config.toml
arch = "inception"
model = "image classifier"
dataset = "stained colorectal tissue patches (NCT-CRC-HE-100K)"
train_examples = 45211
image_size = 32
crop_scale_min = 0.7
horizontal_flip = false
translate = 0.06
color_jitter = 0.1
targets = ["tissue"]
num_classes = 9
norm = "groupnorm"
activation = "silu"
weight_standardization = false
depths = [6, 6, 6]
kernel_size = 3
stem = "single"
widths = [128, 256, 512]
mixing = "cutmix"
label_smoothing = 0.1
loss = "cross_entropy"
init = "kaiming_normal"
optimizer = "adamw"
lr = 0.0015
beta1 = 0.9
beta2 = 0.95
eps = 1e-10
steps = 7200
batch_size = 256
epochs = 40.8
lr_schedule = "wsd"
decay_fraction = 0.2
final_lr_fraction = 0.05
warmup_steps = 1440
weight_decay = 0.1
Rows from block 12 of a small image classifier, named by matrix and row number. Each number is 128 + 24 x the weight over its row's rms, rounded and kept within 0 to 255. All counts start at 0. Numbers have three digits each. After the name is the row's rms in percent of the matrix's.
Before each channel's rows are labels from the 100 images, of 14848, where the channel reaches its highest value: "strongest on" is what is common among them; "patch colour" is the nearest of a few named colours to the mean colour under the peak. Only what is clearly more common there than usual is listed. The data: stained colorectal tissue patches (NCT-CRC-HE-100K).
# r30: branch 2 reduce pointwise conv (model.blocks.12.r3.0.weight, 128x256x1x1), inputs 172-255

strongest on: tissue: mucus
patch colour: pink
r30.7 101:143179101136153174171152139103111128113109123186109093090173130127109092142120155101142161108152179121139171125110114081103093166095164133137144111173145109084114114129132144121137092114123140130145101115133137132140140125173123123094086057096151169148

strongest on: tissue: smooth muscle
patch colour: pink
r30.73 080:171147119130137118111135171150154119092103108155155100105101120155128111141161146095182146112129141086121116122116122116159101129130128132114123102167123119128136109120086139142146149102130138153102118171114164142145166144163180146122153098122145115136

strongest on: tissue: smooth muscle
patch colour: pink
r30.39 088:104147143100109130157119154098130146160189111111165149121113155158153151144105102160132100127101145095134123068112091078084129086102095148101079146163119151121076096144114119096105124149117130123110101118142145117082108124122106121136113134147144133167

strongest on: tissue: cancer-associated stroma
patch colour: brown
r30.1 098:149140132158141134124120119179120124103123123168118125088111133132140107088158150146115142127102107144150110097149091110111133129153116140120132116137105147096145131136161119132151153105116124136169198184157116141155120134178204143127159165156134124134

strongest on: tissue: smooth muscle; tissue: cancer-associated stroma
patch colour: pink
r30.112 108:153148126107150111158149168157127135105112166125119131138133112087094125155093133126103111151127140146120141123108162103135148127066150105120113129119119112135120129115107106125108114139148111150105122131083142143130125114111124150157112130137132126143

strongest on: tissue: smooth muscle
patch colour: pink
r30.10 103:134189114151146083057125116113127142166156123187123129110108140152138128086136184156122122119063173101156121077118053126140184091156079142157098133145079132122139108128099098096134145136134131136078112119109144120126121107130146162123155123127129128118

strongest on: tissue: smooth muscle
patch colour: pink
r30.56 097:145159162119148114115155086102106189119134158177129106100152143130117172147136142152154132172123115096171131081181087090106089103117084117147093119117111138138084125147114117122131120139151135142162168166143146132113159139174136102150131113131106136126

strongest on: tissue: smooth muscle
patch colour: pink
r30.92 086:111168146137166104123104118116109132183162100146145131145106096130149136111146149153137128080080144103160121091110076098155116089128112125144145095143105142132156138112103113114121118131096099140099068076075126122097107122078143137133118141131133138133

strongest on: tissue: adipose tissue
patch colour: white
r30.12 077:100133118118142146117090178093113077141135066086124152122132134124149128108088112143129192086137186137160100099096108113153170155147201143074138111134146153109158102097108113083186143104103112121158134159110145132148142126086175126099126138105170148137

strongest on: tissue: adipose tissue
patch colour: white
r30.28 101:128148159123155121113140110104098141146149116181100110114146164139126160121104159162133126154082142113159136088139101087144116077079095109137099104109093147149097099153124100107147139129166103125162173156160115155104105142165145128126142166139136140134

strongest on: tissue: normal colon mucosa; tissue: lymphocytes
patch colour: brown
r30.55 094:114086136166172173095139137122108137106096092181096111087139132120110123114118146139113165104107125140164093100149101106122147125129123133164126111152115144104138102145122150114141127100105121132147165204106145168141149153167139111133158103134134158119

strongest on: tissue: mucus
patch colour: pink
r30.113 082:135151099113113151133153160159122144081112149188110109093141153099111151120178168122149115154108126122094143151160145090089094182130129128153165100167147135120102128097124145135102148126114151139108199172118155147137158150164115115175115102131152148143

strongest on: tissue: adipose tissue
patch colour: white
r30.72 121:130141151117156150124145152094148108108105123112136100114127136125136109119081139102124110141155149132110172117125161094132132141096154141123122134132085116122091148118115098115143083141098119090132160139121085144126144155106145120124103147146116116145

strongest on: tissue: smooth muscle
patch colour: pink
r30.18 077:179136102131126128108135163148108135080098123152118135137157112074135123114134122098122141134122117108149133089138093111087113119144131170142113105164091148126161100120096138095127176084117113166128164172137156150155145073126138155171140120154155159132

strongest on: tissue: adipose tissue
patch colour: white
r30.98 116:135112127116137138139139158137131111088108137099115118118143135111128115139114144112139120130160139138095150122137163094160120126113151116099119123113078102107103129113117111116122110145101107120131154144103098138116150152101123137144145111159104104157

strongest on: tissue: adipose tissue
patch colour: white
r30.69 110:137145172131141114154127135121093114129126118123127125128126150134122155099085130162134099109141144144131137177110201131176189129125169125128125159091116107120139137128134103122167116160146116111099129096114124120110112120130107133137094121167154110130

strongest on: tissue: adipose tissue
patch colour: white
r30.26 094:099164159142145112106138085127125156132121113164103126131126140139131149138146139159139128135139125117182135112158082101148119116114129100152147136119121142111129132167150097133148128135171085147174185188169135122131129120120156088131121152155115165123

strongest on: tissue: adipose tissue
patch colour: white
r30.105 115:119140133107155130138121143108112111113098131138106121121121133134116129115090129122150070142138136127114133109140149111145139133067153129133086128113096130111120138126143085100154114129114107110117155143115083140130144142099116127140129128141124119132

strongest on: tissue: cancer-associated stroma
patch colour: pink
r30.63 072:176145147156146156137091126063110114159160124143153131138139105131117108097047161124150168152136155166182124110173089118150135143128128132065155082108155149132168134106111140111110169110113149142118145128144129131096123118110158119152093154143173135147

strongest on: tissue: smooth muscle
patch colour: pink
r30.58 109:142160132156143139118177142153113176091099168183113110140146132115116100128134161115128134134134084146125157097206117118124123136135096148114138110139125142125114119132120123141127146153149178130179222185110160146136174118159175145157129126148142126097

strongest on: tissue: smooth muscle
patch colour: pink
r30.109 095:140158115098150116115103115137110115138151113132135116126129133151102113117145120115142137098075135109158102113116069100139106101110096113128129096118123135127138139141075117080150121108112130110074096104110128114089080107122111109156133146157129105134

strongest on: tissue: lymphocytes
patch colour: brown
r30.49 111:126142163109159107143090102133134163153163109168131121127106144151132125128138163144170112132094174097195133077147103088138151091102111112161110103149118103115117110147116123117108118136124132138121095102132137123108113128128115114116125121102135144109

strongest on: tissue: smooth muscle
patch colour: pink
r30.83 121:146130160116169110107112108141138139144130124157122139107121155127154134109139106144163123132087132126153119099149089105125104100108089120146100106138116130126126128122094129145129118119122141137090131109100141122087106133105108142125130108123154123147

strongest on: tissue: smooth muscle
patch colour: pink
r30.66 092:176163129110129115153153138127120175147146162148173134142140139141123130155121169150131098167094182101104141132117114099129122121122123101150109161153132131091083112107092126116133125152138136160091090115123158128136136138148124155113155118143148087127

strongest on: tissue: adipose tissue
patch colour: white
r30.90 087:138136133143117143144142120138147136109100142140138107100150130125143130126160146112160087128125143110075179118124111107091096158108083119127139106149167134066042129116106157110123073155128162100121152130145124149136123108147116129121126094101137130147

strongest on: tissue: mucus
patch colour: pink
r30.115 078:141129134090147138125101153101100122086127140120142141137123121133147122095146105083130137105102122114121122106139091127078085129128111149108117114183163107153135086126089159060122133118100145158113160147097142122123130118148133109117093133135139146112

strongest on: tissue: adipose tissue
patch colour: white
r30.78 092:184165146087095113124114113138095158194148167161123125134156149129099141114093159150164103190123141121151130138153130119164125091121092115102111145111131121174094157141158106131108131140144111101112130118190136117133109154132132133152093164174106076100

strongest on: tissue: lymphocytes
patch colour: brown
r30.82 098:122136132148127144138148117128106150092108138162097132113136128119117112135141145114108144119111086161109135107148115110081089172151129131120160098142116143149135130129128160117134150129145160154182226200128124152134188140160172122132133145174133151108

strongest on: tissue: smooth muscle
patch colour: pink
r30.35 101:119150153143127158123139081109130171123121138201128124090103136144138133098104161115137158124126139108180113093161090106141139115130107148161109108133094149122146112167154141121156129119120125150166163143141156139142139159158129148101126137163113127098

strongest on: tissue: smooth muscle
patch colour: white
r30.15 080:125140117137137123142098130123124107147130099132141107137120140140174063097162131130132133130051143113105116081106077095116107131132120125151155096143135114102101124127138141129065115135112160151132083110154131096131118083156093133110121102135139145137

strongest on: tissue: tumour epithelium
patch colour: grey
r30.38 101:130145115158157157095094139112109113149126135167137139097140126120132132101128143113114184119106157110169125098142105130159163110151138135129140109138099139121135106164171087133121134088113119167137181156138103136167106140137147128127145171151128139126

strongest on: tissue: lymphocytes
patch colour: brown
r30.77 098:128146140161116154115140120142127148105108127186092118116130122129128127102126144126101164119122127135150106126173124127135122154154144155158137125148101154140149131147139125142135142103136151139152213202126129151149157167160187111145154134146144142099

strongest on: tissue: mucus
patch colour: pink
r30.120 086:108144099115135124136134148087120108144128115119114134123119122132135106126139115131124116083108147130164120089086106116138132136100131101141116094162141130117101138088113150104108104147120134159099070106160109129128134110128106105121078126103147138124

strongest on: tissue: adipose tissue
patch colour: white
r30.76 101:119162126132166151114144099106128141162146135206123110126129158110136127139120141131194143139126164119160142070126088078142086113104118108159104096165110100150090129153120119146139136146148119108131141132164103155116148127156124105115124108137100152148

strongest on: tissue: smooth muscle
patch colour: pink
r30.68 108:136140109142147138152140137132110129110117140124124114107151130108116097130151154100114132130137118106134170120170110108146103149154129113133116141142164116143121142130159123136089137114110115163164183173179123122132121115153141139155115136130130138150

strongest on: tissue: smooth muscle
patch colour: pink
r30.124 110:165160132136120088106124134119132141132137137151137163112111127134113118091163160135137133129072146076164116091123084115148155097106065123162088087116113128129138104117103113093094126122108137133059104109101126103103122091151108178136126126168152092086

strongest on: tissue: adipose tissue
patch colour: white
r30.85 085:096152119135193118121105120125112124169121110136114106143133111143157136103098139117184145118106115092172149080101083115151120134088138121150125119133119117111135076149159117130106142094157101073105102158161108114105093102084137084140161151146117156144

strongest on: tissue: smooth muscle
patch colour: pink
r30.118 101:117144121180162132121105137164095142113098120178102100095120087099105104104154167103171126136102141135172149102105089086153112121073112056130145107091087082119131128124125133140099146100108134057097125145125119124099112117094103123129126129107092142103

strongest on: tissue: smooth muscle
patch colour: pink
r30.31 139:151136130114159115117119130119154123136138108173112133118125134118126136093128147131144138119098134100162127081161091094128106090129127151162126108153102130153104088115078155125161132108122141133118097122090152135075108143111121125118112120103152125148

strongest on: tissue: mucus
patch colour: pink
r30.47 087:118134132092143137139161125119116141139166106120126098130126132164132129148133106139158138130163138115074129101109121097095104177105140113129165150146148101059081109137122158137104126133160146129140125120149129102097125079143105128112128081103112167152

strongest on: tissue: adipose tissue
patch colour: white
r30.11 086:126118125156169164165120154098101136129126115135123128092159129132131129134128140134141166100130136113155145106143125115134115133141135123111162127147126142099132128110154116154147120105136123155163225146150133146134119137136180108142105154155135154162

strongest on: tissue: adipose tissue
patch colour: white
r30.102 084:107157105109189145121107142085127133165137117207127107093159134122129124125118143160174169142124168119182144084116105112166101098110100104118111087141111119158099140155133104109109111114153095122118175118148130140135109141120111104127110126157128130122