Rows from block 2, named by matrix and row number. Rows with one number belong to one channel. Each number is 500 + 25 x the weight over its row's rms, rounded and kept within 0 to 999. All counts start at 0. Numbers have three digits each. After the name is the row's rms in percent of the matrix's.
# r30: branch 2 reduce pointwise conv (model.blocks.2.r3.0.weight, 32x128x1x1), inputs 0-63
# b30: branch 2 3x3 conv (model.blocks.2.b3.0.weight, 48x32x3x3, transposed), outputs 0-7, a 3x3 kernel for each
r30.0 110:493486477455519508514473442475452508466489466476503465478497481464505513529507497478543521532470492491463460495473503488497528502480535497498503515488520510502482533508461525489527501473496483
b30.0 105:473473501449480477469448497466501476496483469473484452520491523489515481470481489495473492517507503504518534479453470475529529495527459482517512539517469527477512454482525473551541518533516464502518547550518543503476
r30.1 102:469500534502450500489529497480549505488467513529491540485502512513482509443496491524444532452511519490542472521518504477510474491503528504458428534507502463523503482499487465505411496506522475
b30.1 101:511484514522476480482508474517504500490536505500521494489491474506525508505498508503510495486475519491475530497520486504521499476487487488453463498490488490481502496500512507484488486476456477529496506512527501471530
r30.2 102:512459523500517469447488490517458513504528474500504449508497513499546470515463516507530508465503435494493509533511532497496540490488517468476507462487477452518526459479508505485492480490474508
b30.2 099:504499514465495511567471518520525482522516479503517494508522505530502511532516510493503487521489465509536514528497456503437489466450494445517550517512524510528483544490491475488517506498515466464470500523489473582465
r30.3 098:521485475527483531526510527516503560460477505485480467507532514480535542513534512529497497457512449459543533523497494515520528514493461473450503476512471503505503488525556456492479503531445496
b30.3 103:498508509452489513489437475505491481497491462498525470492510498498506551523571518491475563507463503531551560461500500511522537535502460468511499476489502505510496514504517530564535523520487496494478526529497527525474
r30.4 093:479482470544544506488490505506484556526489544534439497558503514518506483513559469500530531505490486469523496552524518490500542530500429538504504493522486472505548491521546506498483493434504475
b30.4 097:520523508526412511535499519510493488507511524477499500527490463534504489497525557527493468492562452485534511533480501508473521472502458502474476499507492514517460477489466471504517458512544475481501486536508513533512
r30.5 109:494553514529503509496434567479463527515494457527515473493488495493510462497496495479496449509502480502518508496476467527505508500493502455464513461466460507514510464536506473429521540481496552
b30.5 107:511537489473496555472493512517475491500508478496509484461476467488431480500475518497496512486497463520500511479470493490537518495494482466485503486491493504533513505512477530529505533531486469484442474472487511513513
r30.6 094:517535478500514499518558504504527538544441496488512563485503502508450488493520494555506505480506501482525482445486482497532510502474485504511509493501485485519498539520466538465454490509489518
b30.6 095:536523493484521508468455520490454460467500512485438504543529487533486478498505502526521522520464509467478483500535531495516532546494463523502519500485542472483496495543499499492484517495469525505490497479502517523528
r30.7 102:528510511481453499504504530503497514518482545454519511491482530520501477480534541537499471497486483471480539509527462515549440471480509463504496501490499499532467498498500528510514527487501517
b30.7 095:537482497541532481543499477489493493505525511507513503503494458499452486500505518513500530493497472488521528489510531497475491468473501521501531489517529492501519516468487540476516509477502508510491467428528498496513
r30.8 096:518503518497514431468511511500462491506474528493507485500488449464519479506497491543549481441517475470548512508533507507500445502533491479455505495489495490499486493469526528438470472485539531
b30.8 092:546518561503540525536502519527523511535534519516494491478528513514504539494506486468471510474454520448518519483516478470443460501492484493472457504441485485498485508490478482461484510500491514545465481471518494519498
r30.9 102:509460505509498485470484460533525516525495508503505449525525526523568435495499537507514490493496451541497470507512495517509522453488485468461486482463482466451488472515509495499433497501488490
b30.9 101:534456497506494497536484522482514501542531509520520527547559522543499507510524489534449488531502490499537482536536522542460446498469521493501499482490503497550494524518523491485504504481522502520507511478516478527487
r30.10 108:535506429487510467522495503477497478476486463477499467481488468456467490492543474453501476516506478532459516497458463518503522464505486531483511523456475537528451505506470502534499517506496515
b30.10 109:496478477490473487504467511490527531525463517508491502471502489462514496485468493514503503490526517481486459517496497512504531489528512484488501525497522520518506443431456484494483516542497474484502492533496491501488
r30.11 101:538486488543509448474535470501503500487509505478431505546478474538469490463503514479500501458572507503544489532533485484506458498502471465475500509504501456499519456488526461498508534499520485
b30.11 103:500484514524478492557540497492502467471534505455469472428478458512497506517496426501505508499506457495511482473520507465468514475445456502480469489497514529544518526508503527500463501444483507496499465488500478493492
r30.12 100:477544465466536485498531480441526475505465490482453519508480489485434524505542510470482493514498515515473511526503480487528510520512517535537533541521511534509491517522488511527490513464542552
b30.12 101:549495510544552511485542475505507529512487528463522534484476491477517446487501490496516483505561515479508515499496499499521477484523479540472474507459468494458520458452460483495472533498488529487534498497479496510516
r30.13 113:466495519537511497519485503516498503506499542444471494488482507491468498492480509509533515539446489541526506447505495500459543458485479530496515508463521555487495490529494466503513468490475501
b30.13 101:465496490469497501529474487501460473512479429510534511520520524478517531479489497536471520487485502488490490541523478510525482441468511477489538501524547515496465496475458471462504489529551544516543503529509490519498
r30.14 091:487528491506487493511529529473501460527513496490513531444494436508522488527490490487483500489471479498541470526470483542491527508496462511430502504483457507546497454507522506495489497519524478
b30.14 092:500513508510486501475479514528493504491496464510437444475551529500565535506527506485459491500519502479486489458538510542522511509518480508509481494508531486504524488550530498535540517490483500496506528524506533531475
r30.15 099:537479530495493494465512475495514512471464488471485479511465494524510482491507537535499551494536538470533429515506461514519510459503524514496478488509493442495478523484484507436460481528523516
b30.15 100:518520519538504504530530518470489477499518498492481482497506490524466496507479496529520494540496502515498505510530503502452435476428499502499531512498536471509500448469465504469476483515489532531474497488504480487512
r30.16 090:441497494519519475492476509451507499500540514519459529497552480500520517539524534428489519530521472491498509524472535504472529505497511482478497493487501531499548469499498534498542459500510475
b30.16 089:514506534508469540520528478521516496496485485494502468448467512477545512504510512469476455505536489489517480492459500526498512505539492508514501539536501526505537542548521500536488523465483470454455535566468538497463
r30.17 106:508482513506511462526541504494513420493509510482457524485551500508488502484487493546514501481547504480536506532496485512512482510543449511501475514445506516517510427506502476525515464534509495
b30.17 092:489463516542460495451538527504498485478529449514455500450482507482520489498549489440485493433534485479506503522559520490488469508512542518487494473466476487522475513535524506512459503447484506515492485473474480501464
r30.18 101:498523502473527523489467541486512484496538553479489544420526501478506503481469539484492519522517520454509482519526514483525517447465471498496472526510474527508484502512472522496496470486526498
b30.18 100:490551501494524530471496522476474483450502474490476462488486514489542511509518508504527517467481510480497491471477476489510494520501522537481508470505427508447455475460471489440485486503477507498480489475490547522496
r30.19 102:460457532480557477519479476464543462465520526439482510490536490510508479491546507456490475530472495526537484511489469559523497482519510508517505474473488457491509476519500483480509495448470515
b30.19 101:474519507538496524518504469463483480512504492503506514473526515520572477533488469551543502516557520498482486524487474565502500510539520482501479477487500464517480504543525537494479494484524501481463495503448536484462
r30.20 099:498482488502459496497523473541481502510465486476537470523499496482546477503464534479520465445483448462491501506481497509482528478531456458457484494475493494558529520505498510506478503482497467
b30.20 100:492481532459506503508419565510492462511530502512525476521501488542450499474515517502465499535402470546536528497505504462530514535489491471500500508530519512506523532465508463503501491509537480519502512506536485535501
r30.21 093:510461505505555488476491435516471462533490490514511474501472512537512509500514531498527484545471512491483553533522490492505493511516500509494439506462465491478511442516524520485504508499452517
b30.21 097:469470510480492488493490518501507481488532531514525495479515492498470532505513504526481516509490519508508546504523502475491489473481506462512536448492556488503519491528535536514504494540508497499511479463529483460498
r30.22 107:460398491516482457522451518464545469526520527524448510482523497476509491479476509505451509502501497531514502528516494524479464472511483511499483483473460481486532501495511499501533484491461508
b30.22 103:473536555503465523510531495496472460496519490482452442442462456501508499488499440474508485521562507493506477499495510489491493493493497496519541480520510478476498503536544485495500508474482494459454501464437478465498
r30.23 096:537521475458512474470495520516515515504492478487531490498510508476520480505491510503516497556540532488494487465451498559495504467543520528531479503527467471480462538464472499486484516440515543
b30.23 099:485524517509519517485505504469501484510446489497480464526545490519541501488472511493530526491496527505462499497494485523514528557560538506514461528501532496489488493478466465470485505477496525489493506523523574538556
r30.24 090:503554513484465508485491505497465565476467529517512537458499498458504537531480492482513489484509515473487466497526510508550477512476496469507497485521490513504489523483490501501491489502503541
b30.24 096:500533485480526566497484531469417464521508474500467464524514466523504503491507507511466505506419505514535497465470488509490496512469473485476471480518477523471516477495517524519532505524484486520513508502508477469465
r30.25 097:520502507538532498575498514546499529485458471505521461537477541526569553524502507519534520520462493496479527456508514495506549506487480516515496488494478510467497499492482542444448524530515469
b30.25 103:505504466416526473519440508439461420495482456484488449534517487511460509489493523564480524550438507508487513476518494469544509493498518478512483488475481488487496472477473460512485464507504490498515520494440490486484
r30.26 101:534539503452443450501566529520487478509512521444518525458486500504469523462500518512496519504517488513528530499504479502519484462490477472490481498436468579498485498506474496531480525524538535
b30.26 109:531517486548557482474448523504494506475496458501483453512498453482501498484528502481504507460442516491509507502500480453485462457429509529511490502500516486496532475439467488513454555512487531494504488473514500496497
r30.27 099:549516521509492460510498513538485482497495512493554512463476516500498477421510547507553523469492493503554475542513498520530487496505479472481471505484478557486495512519504463442461494496534534
b30.27 103:543497483492514521499424497455445444482522474509509498483494472518496489491461477524514519490437509510500516492551487512523469492469500467467489483487523519536484488467459529490467534520512502496456503470523479529506
r30.28 094:500501510526497536516516518523528438495538487426503517478527498508503526513526503518475499452525501442505470472486527487558499523511483523498529504506458516474520529503522495538473446501529473
b30.28 097:517486513503457471476521498477474483444491489493504519495461511497503504483503517474471483491480510497456504494505564522546480482483486535509494503495466518514527496531521566525512536494496495543530535494547492455496
r30.29 091:530499493487454518552504493512448493479521476495491513498465542524517508522483529515486522467481462484503531502501527509516525483518454485433512470485501544489514499543532471450490510551495490
b30.29 100:511519479475522481503386536491505489519508499519517475529511489491454519487538518568483516528452512554520541507517490509530521482511494460526517492492528495473507578495495473549501491496461519508517490496510441525497
r30.30 101:510513470465463496494536493513506545498485423449513465486512506473417522521559541551524529517519472502506525518548511505494493534500521479468503483476528514481477503489513489541470513544487477
b30.30 100:508500511537533486534473477473477484472487472525479478516518481520485488496517517511455478495468497489503528493511490462449470488524492510523506492496537483496496496456497518532503540491503533568541477499500480516447
r30.31 110:502507419527539449531474476487465517492478403481484496561503527505506516541533516533524481500495469510480524478493517534504475485510495499519516491493518523518464504490510495499507528481486491
b30.31 107:497502485486515518513502514499503507530471511518489484501474502483467501499516502480476490462515459484468471478491499507516506506538524463467465522468497524508493498467475477520473492502508507483497469510465511521525