python train.py --arch="inception" --model="image classifier" --dataset="stained colorectal tissue patches (NCT-CRC-HE-100K)" --train_examples=45211 --image_size=32 --crop_scale_min=0.7 --horizontal_flip=false --translate=0.06 --color_jitter=0.1 --targets=["tissue"] --num_classes=9 --norm="groupnorm" --activation="silu" --weight_standardization=false --depths=[6, 6, 6] --kernel_size=3 --stem="single" --widths=[128, 256, 512] --mixing="cutmix" --label_smoothing=0.1 --loss="cross_entropy" --init="kaiming_normal" --optimizer="adamw" --lr=0.0015 --beta1=0.9 --beta2=0.95 --eps=1e-10 --steps=7200 --batch_size=256 --epochs=40.8 --lr_schedule="wsd" --decay_fraction=0.2 --final_lr_fraction=0.05 --warmup_steps=1440 --weight_decay=0.1
Rows from block 2 of a small image classifier, named by matrix and row number. Each number is 128 + 24 x the weight over its row's rms, rounded and kept within 0 to 255. All counts start at 0.
Before each channel's rows are labels from the 100 images, of 14848, where the channel reaches its highest value: "strongest on" is what is common among them. Only what is clearly more common there than usual is listed. The data: stained colorectal tissue patches (NCT-CRC-HE-100K).
# r30: branch 2 reduce pointwise conv (model.blocks.2.r3.0.weight, 32x128x1x1), inputs 64-127

strongest on: tissue: smooth muscle; tissue: debris
r30.24 [120  85 149 107 143 125 159 126 125 127 121 152 125 144  90 154  66  97 166 159 137  66 148 102  94 128 136  65 136 128 125 101 160 111 181 151 150  92 136 151 145 136 147 135 145 100 150 132 118 124 153  92 115 143 112 108 111 165 142 128 137 158 172 117]

strongest on: tissue: debris
r30.5 [147 117 157 154 106 128 100 108  87 124 130 155 143  98 121 146 119 117 122 138 147 129 124 135 150  96 120  87 137 137 128 114  90 125 149 131 168  98 136 154 165 100 163  98 120 135  86 114 141 147 124 138 103 135 176 120 144 106 121 127 127 133 145 149]

strongest on: tissue: adipose tissue; tissue: debris
r30.2 [133 137 129 160 148 111 142 158  83 119 107 118 103  54 107 132 127 113 124 156 152 147 149 107 103 119 104 112 150 102  46 124 149 143 102 125 122 124 153 165 174  74 144 116 143 139 146 149 150 101 110 133 135 142 134 143 128 115 127 140 116 123 135 128]

strongest on: tissue: normal colon mucosa
r30.9 [104 144 112 120 118 125 120 141 182 145 149 112 153 107 145 128 141 141 147 118  86 130 130 122 114 151  75 132 117  63 123  98 174 153 140 122 153 139 131 137 172 107 110 115 137 124  90 139 103 102 119 116 127  99 140 115 144 127 136 138 139 163 112 129]

strongest on: tissue: debris
r30.25 [106 146 166 152 153 155 155 112 137 134 126 149  86 101 135 101 132 129 145 154 155 158 120 150 143 126 135 113  92 121 121 177 133 134 112 129 128 127 112 123  97 111 150 125 122 126 113 115  91 120 111 118 128 124 108 115 123 103 104  95 144 104 104 110]

strongest on: tissue: lymphocytes
r30.10 [ 69 100 133 177 117 119 157 150 174 120  81 130 144  99  95 104 137 175 138 111 100 154 109 147 101 152  88 125 128 117 142 133 118  99 128  99 126 139 125 137 133  88 130 138 123 151 123 134 106 136  92 101 106 105 123 141 130 154 130 156 130 139 116 133]

strongest on: tissue: adipose tissue
r30.8 [145 139 164 125 148 130 121 179 145 150  86 110 100 135 100 142  96 110 134 109  92 132 117 103 140 107 139 145 164 107 101 112 141  96 145  91 137 119 119 145  89 140  99 125 134  86 121 143 102 129 140 131 129 118 137 140 165 133 126 115 150 138 154  87]

strongest on: tissue: debris
r30.26 [115 133 157 139 106 143 134 128 123 124 130 130 112 138 128 117 149 119 105 135  79 163 128 153 103 120 124 163  93 113 106 162 131  91 138 117 136 161 152 132 121 144  99 122 150 136 137 137 160 129 112 110 114 149 166 104 112 129 162 151 125 112 155 160]

strongest on: tissue: adipose tissue
r30.14 [145 160 165 118 149 167 144 151 160 150  87 138 144 101 119 190 130 151 174 125 146 115 120 116 140 163 124 116 126 165  96 116 164 145 119 126 134 119 101 136 108 134  90 140 115 143 103 121 147  96 133 118 111 162 134 181 139 139 125 119 168 168 145 126]

strongest on: tissue: tumour epithelium; tissue: lymphocytes; tissue: normal colon mucosa
r30.31 [130 112 130 148 151 158 146 138 152  85 152 118 106  74 120 139 150 157 135  96 114 141 131 139 139 136 145 126 147 132 121 130 145 116 147  90  77 113  90  59 113 144 139 138 168 124 105 121 101 129 170 127 138 125 143 121 132 112 121 129 149 153 144 134]

strongest on: tissue: tumour epithelium
r30.29 [ 98 170 149  70 140  97 147 137 128 121 178 152 124 154 153 109 106 121 158 154 114 128 143 164 133 100 125 107 107  89 113 147 110 130 118 132 125 113 121 123 155 133  97 116 156 163 148 109  91 136 120 121 121 120 153 142  83 115 174 145 102 142 131 138]

strongest on: tissue: smooth muscle; tissue: debris
r30.27 [149 117 156  99 159 121 106 137 143 138 112 165 117  93 122  96 135 126 138 124 126 136 136 164 125  95 114 147 143 127  72 141  84 158 134 125 138 122 124 122 145 135 140 129  90 107 138  99 111 159 153 110 107 116 137 165 115 149 144 129 116 116 171 116]

strongest on: tissue: adipose tissue
r30.1 [144 133 103 101 115 107  84 131 150 168 127 160 142 169 119 139 106  81 139 121 118 113 145 106 144  98 152 134 101 128 104 119 103 125 104 154 133 113 142 145 114 126 113 108 109 105 129 106 156 123 165 118 133 136 110 148 134 150 119 139 122 169 143 129]

strongest on: tissue: debris; tissue: cancer-associated stroma
r30.6 [136 121 164 155 164  95  84 112 161 163  88 153  98 141 126 129 123 143 143 107 145 103 144  99 156 123 125 108 137 112 170 147  63  84 108  86 132 128 123  98 107 157 139 169 143 111 110 132 120 132 151 103 119 112 124 142 143 130 129 137 122 158 106 121]

strongest on: tissue: debris; tissue: cancer-associated stroma
r30.7 [118  73 122 144 164  63 127 106 137  87 143 112 137 136 133  93 175 112 140 101 100 112 140  90  98 138 108 155 119 135 132 128  98  83 136  91 162 149  87 147 159 142 125  91 132  89 153 161 119 159 120 106 146 110 151 126 138 141 127 127 148 102 103 136]

strongest on: tissue: tumour epithelium
r30.21 [144 123  98 106 191 173 112 118 117 122 139 111  75 141 102 110 109 121 104 116 121  95 139 131 189 110 124  86 137 139 134 127 148 136 137 138 125 105 135 120  65 143 122 148 104 121 132  89 120 117 114 139  93  97 129 128  99 114 149 139  99 140 126 150]

strongest on: tissue: adipose tissue
r30.18 [110 142 110 141 117  88 130 127 140 143 115 141 122 178 115 135  81  94 144 149 114  62 138 141  76  83 131 121 126 177 134 134 114 120 132 147 165 125 120  92 163 119 131 126 129  70 151 107 131 100  91 124 127 146 142 148 125 132 144 112 123 132 124 109]

strongest on: tissue: tumour epithelium
r30.30 [135 123 153 140 141 141 140 117 143 111 114 144 104 116 124 122 135 131 155 105 134 148 142 100 138 177 133 117 145 145 127 170 107 128 115 131 101 137 116 128 156 124 136  94 100  94 119 155 141 140 152  98 168 126 156 112 110 134 149 162 137  91 102 127]

strongest on: tissue: adipose tissue
r30.11 [146 116 136 120 135  81 130 107 105 102 171 124 131 131 109 129 143 130 127 139 159 148 147 172 145 106 123 136 117 109 123 110 142  87 130 123  71 135 109 153 169 147 160 132 115 118 141 154  99 111 127 134 146 138 137  78  93 154 132 145 134 123 158 136]

strongest on: tissue: mucus
r30.15 [120 110 121 121 159 145 115 102 122 167 142 112 157 109 162 123 120 123 143 128 131 125  84 157 142 154 105 144 127 118 101 127 154 151 162 122 109 142 110 136 150 108 129 123 112  89 109 133 135  77 121 107 108 111  80 120  93 153 111  92 106  97 152 172]

strongest on: tissue: mucus; tissue: adipose tissue
r30.28 [143 142  87  93 138 108 122 117 157 169 115 109 159 118 113 139 110 139  74 131 159 106 112 144 164 149 137 142 131 106 125 114 136 155 114 123 124 145  97 140  72 113  84 136 144 118 124 103 140 141 154 122 109 125 155 114 124 147 155 102 171 125 122  99]

strongest on: tissue: smooth muscle; tissue: adipose tissue
r30.3 [131 147 148 129 142 141  98 142 171  86 108 146 107 124  96 147 108 103 136 106 135 122 140 125 129 131 110 114 134 152 114 127 123 124 153 129 159 150 104 116 134 135 130 105 144 110 112 109 154 136  93  82  92 195 108 155 131 139 136 152 110 153 157 131]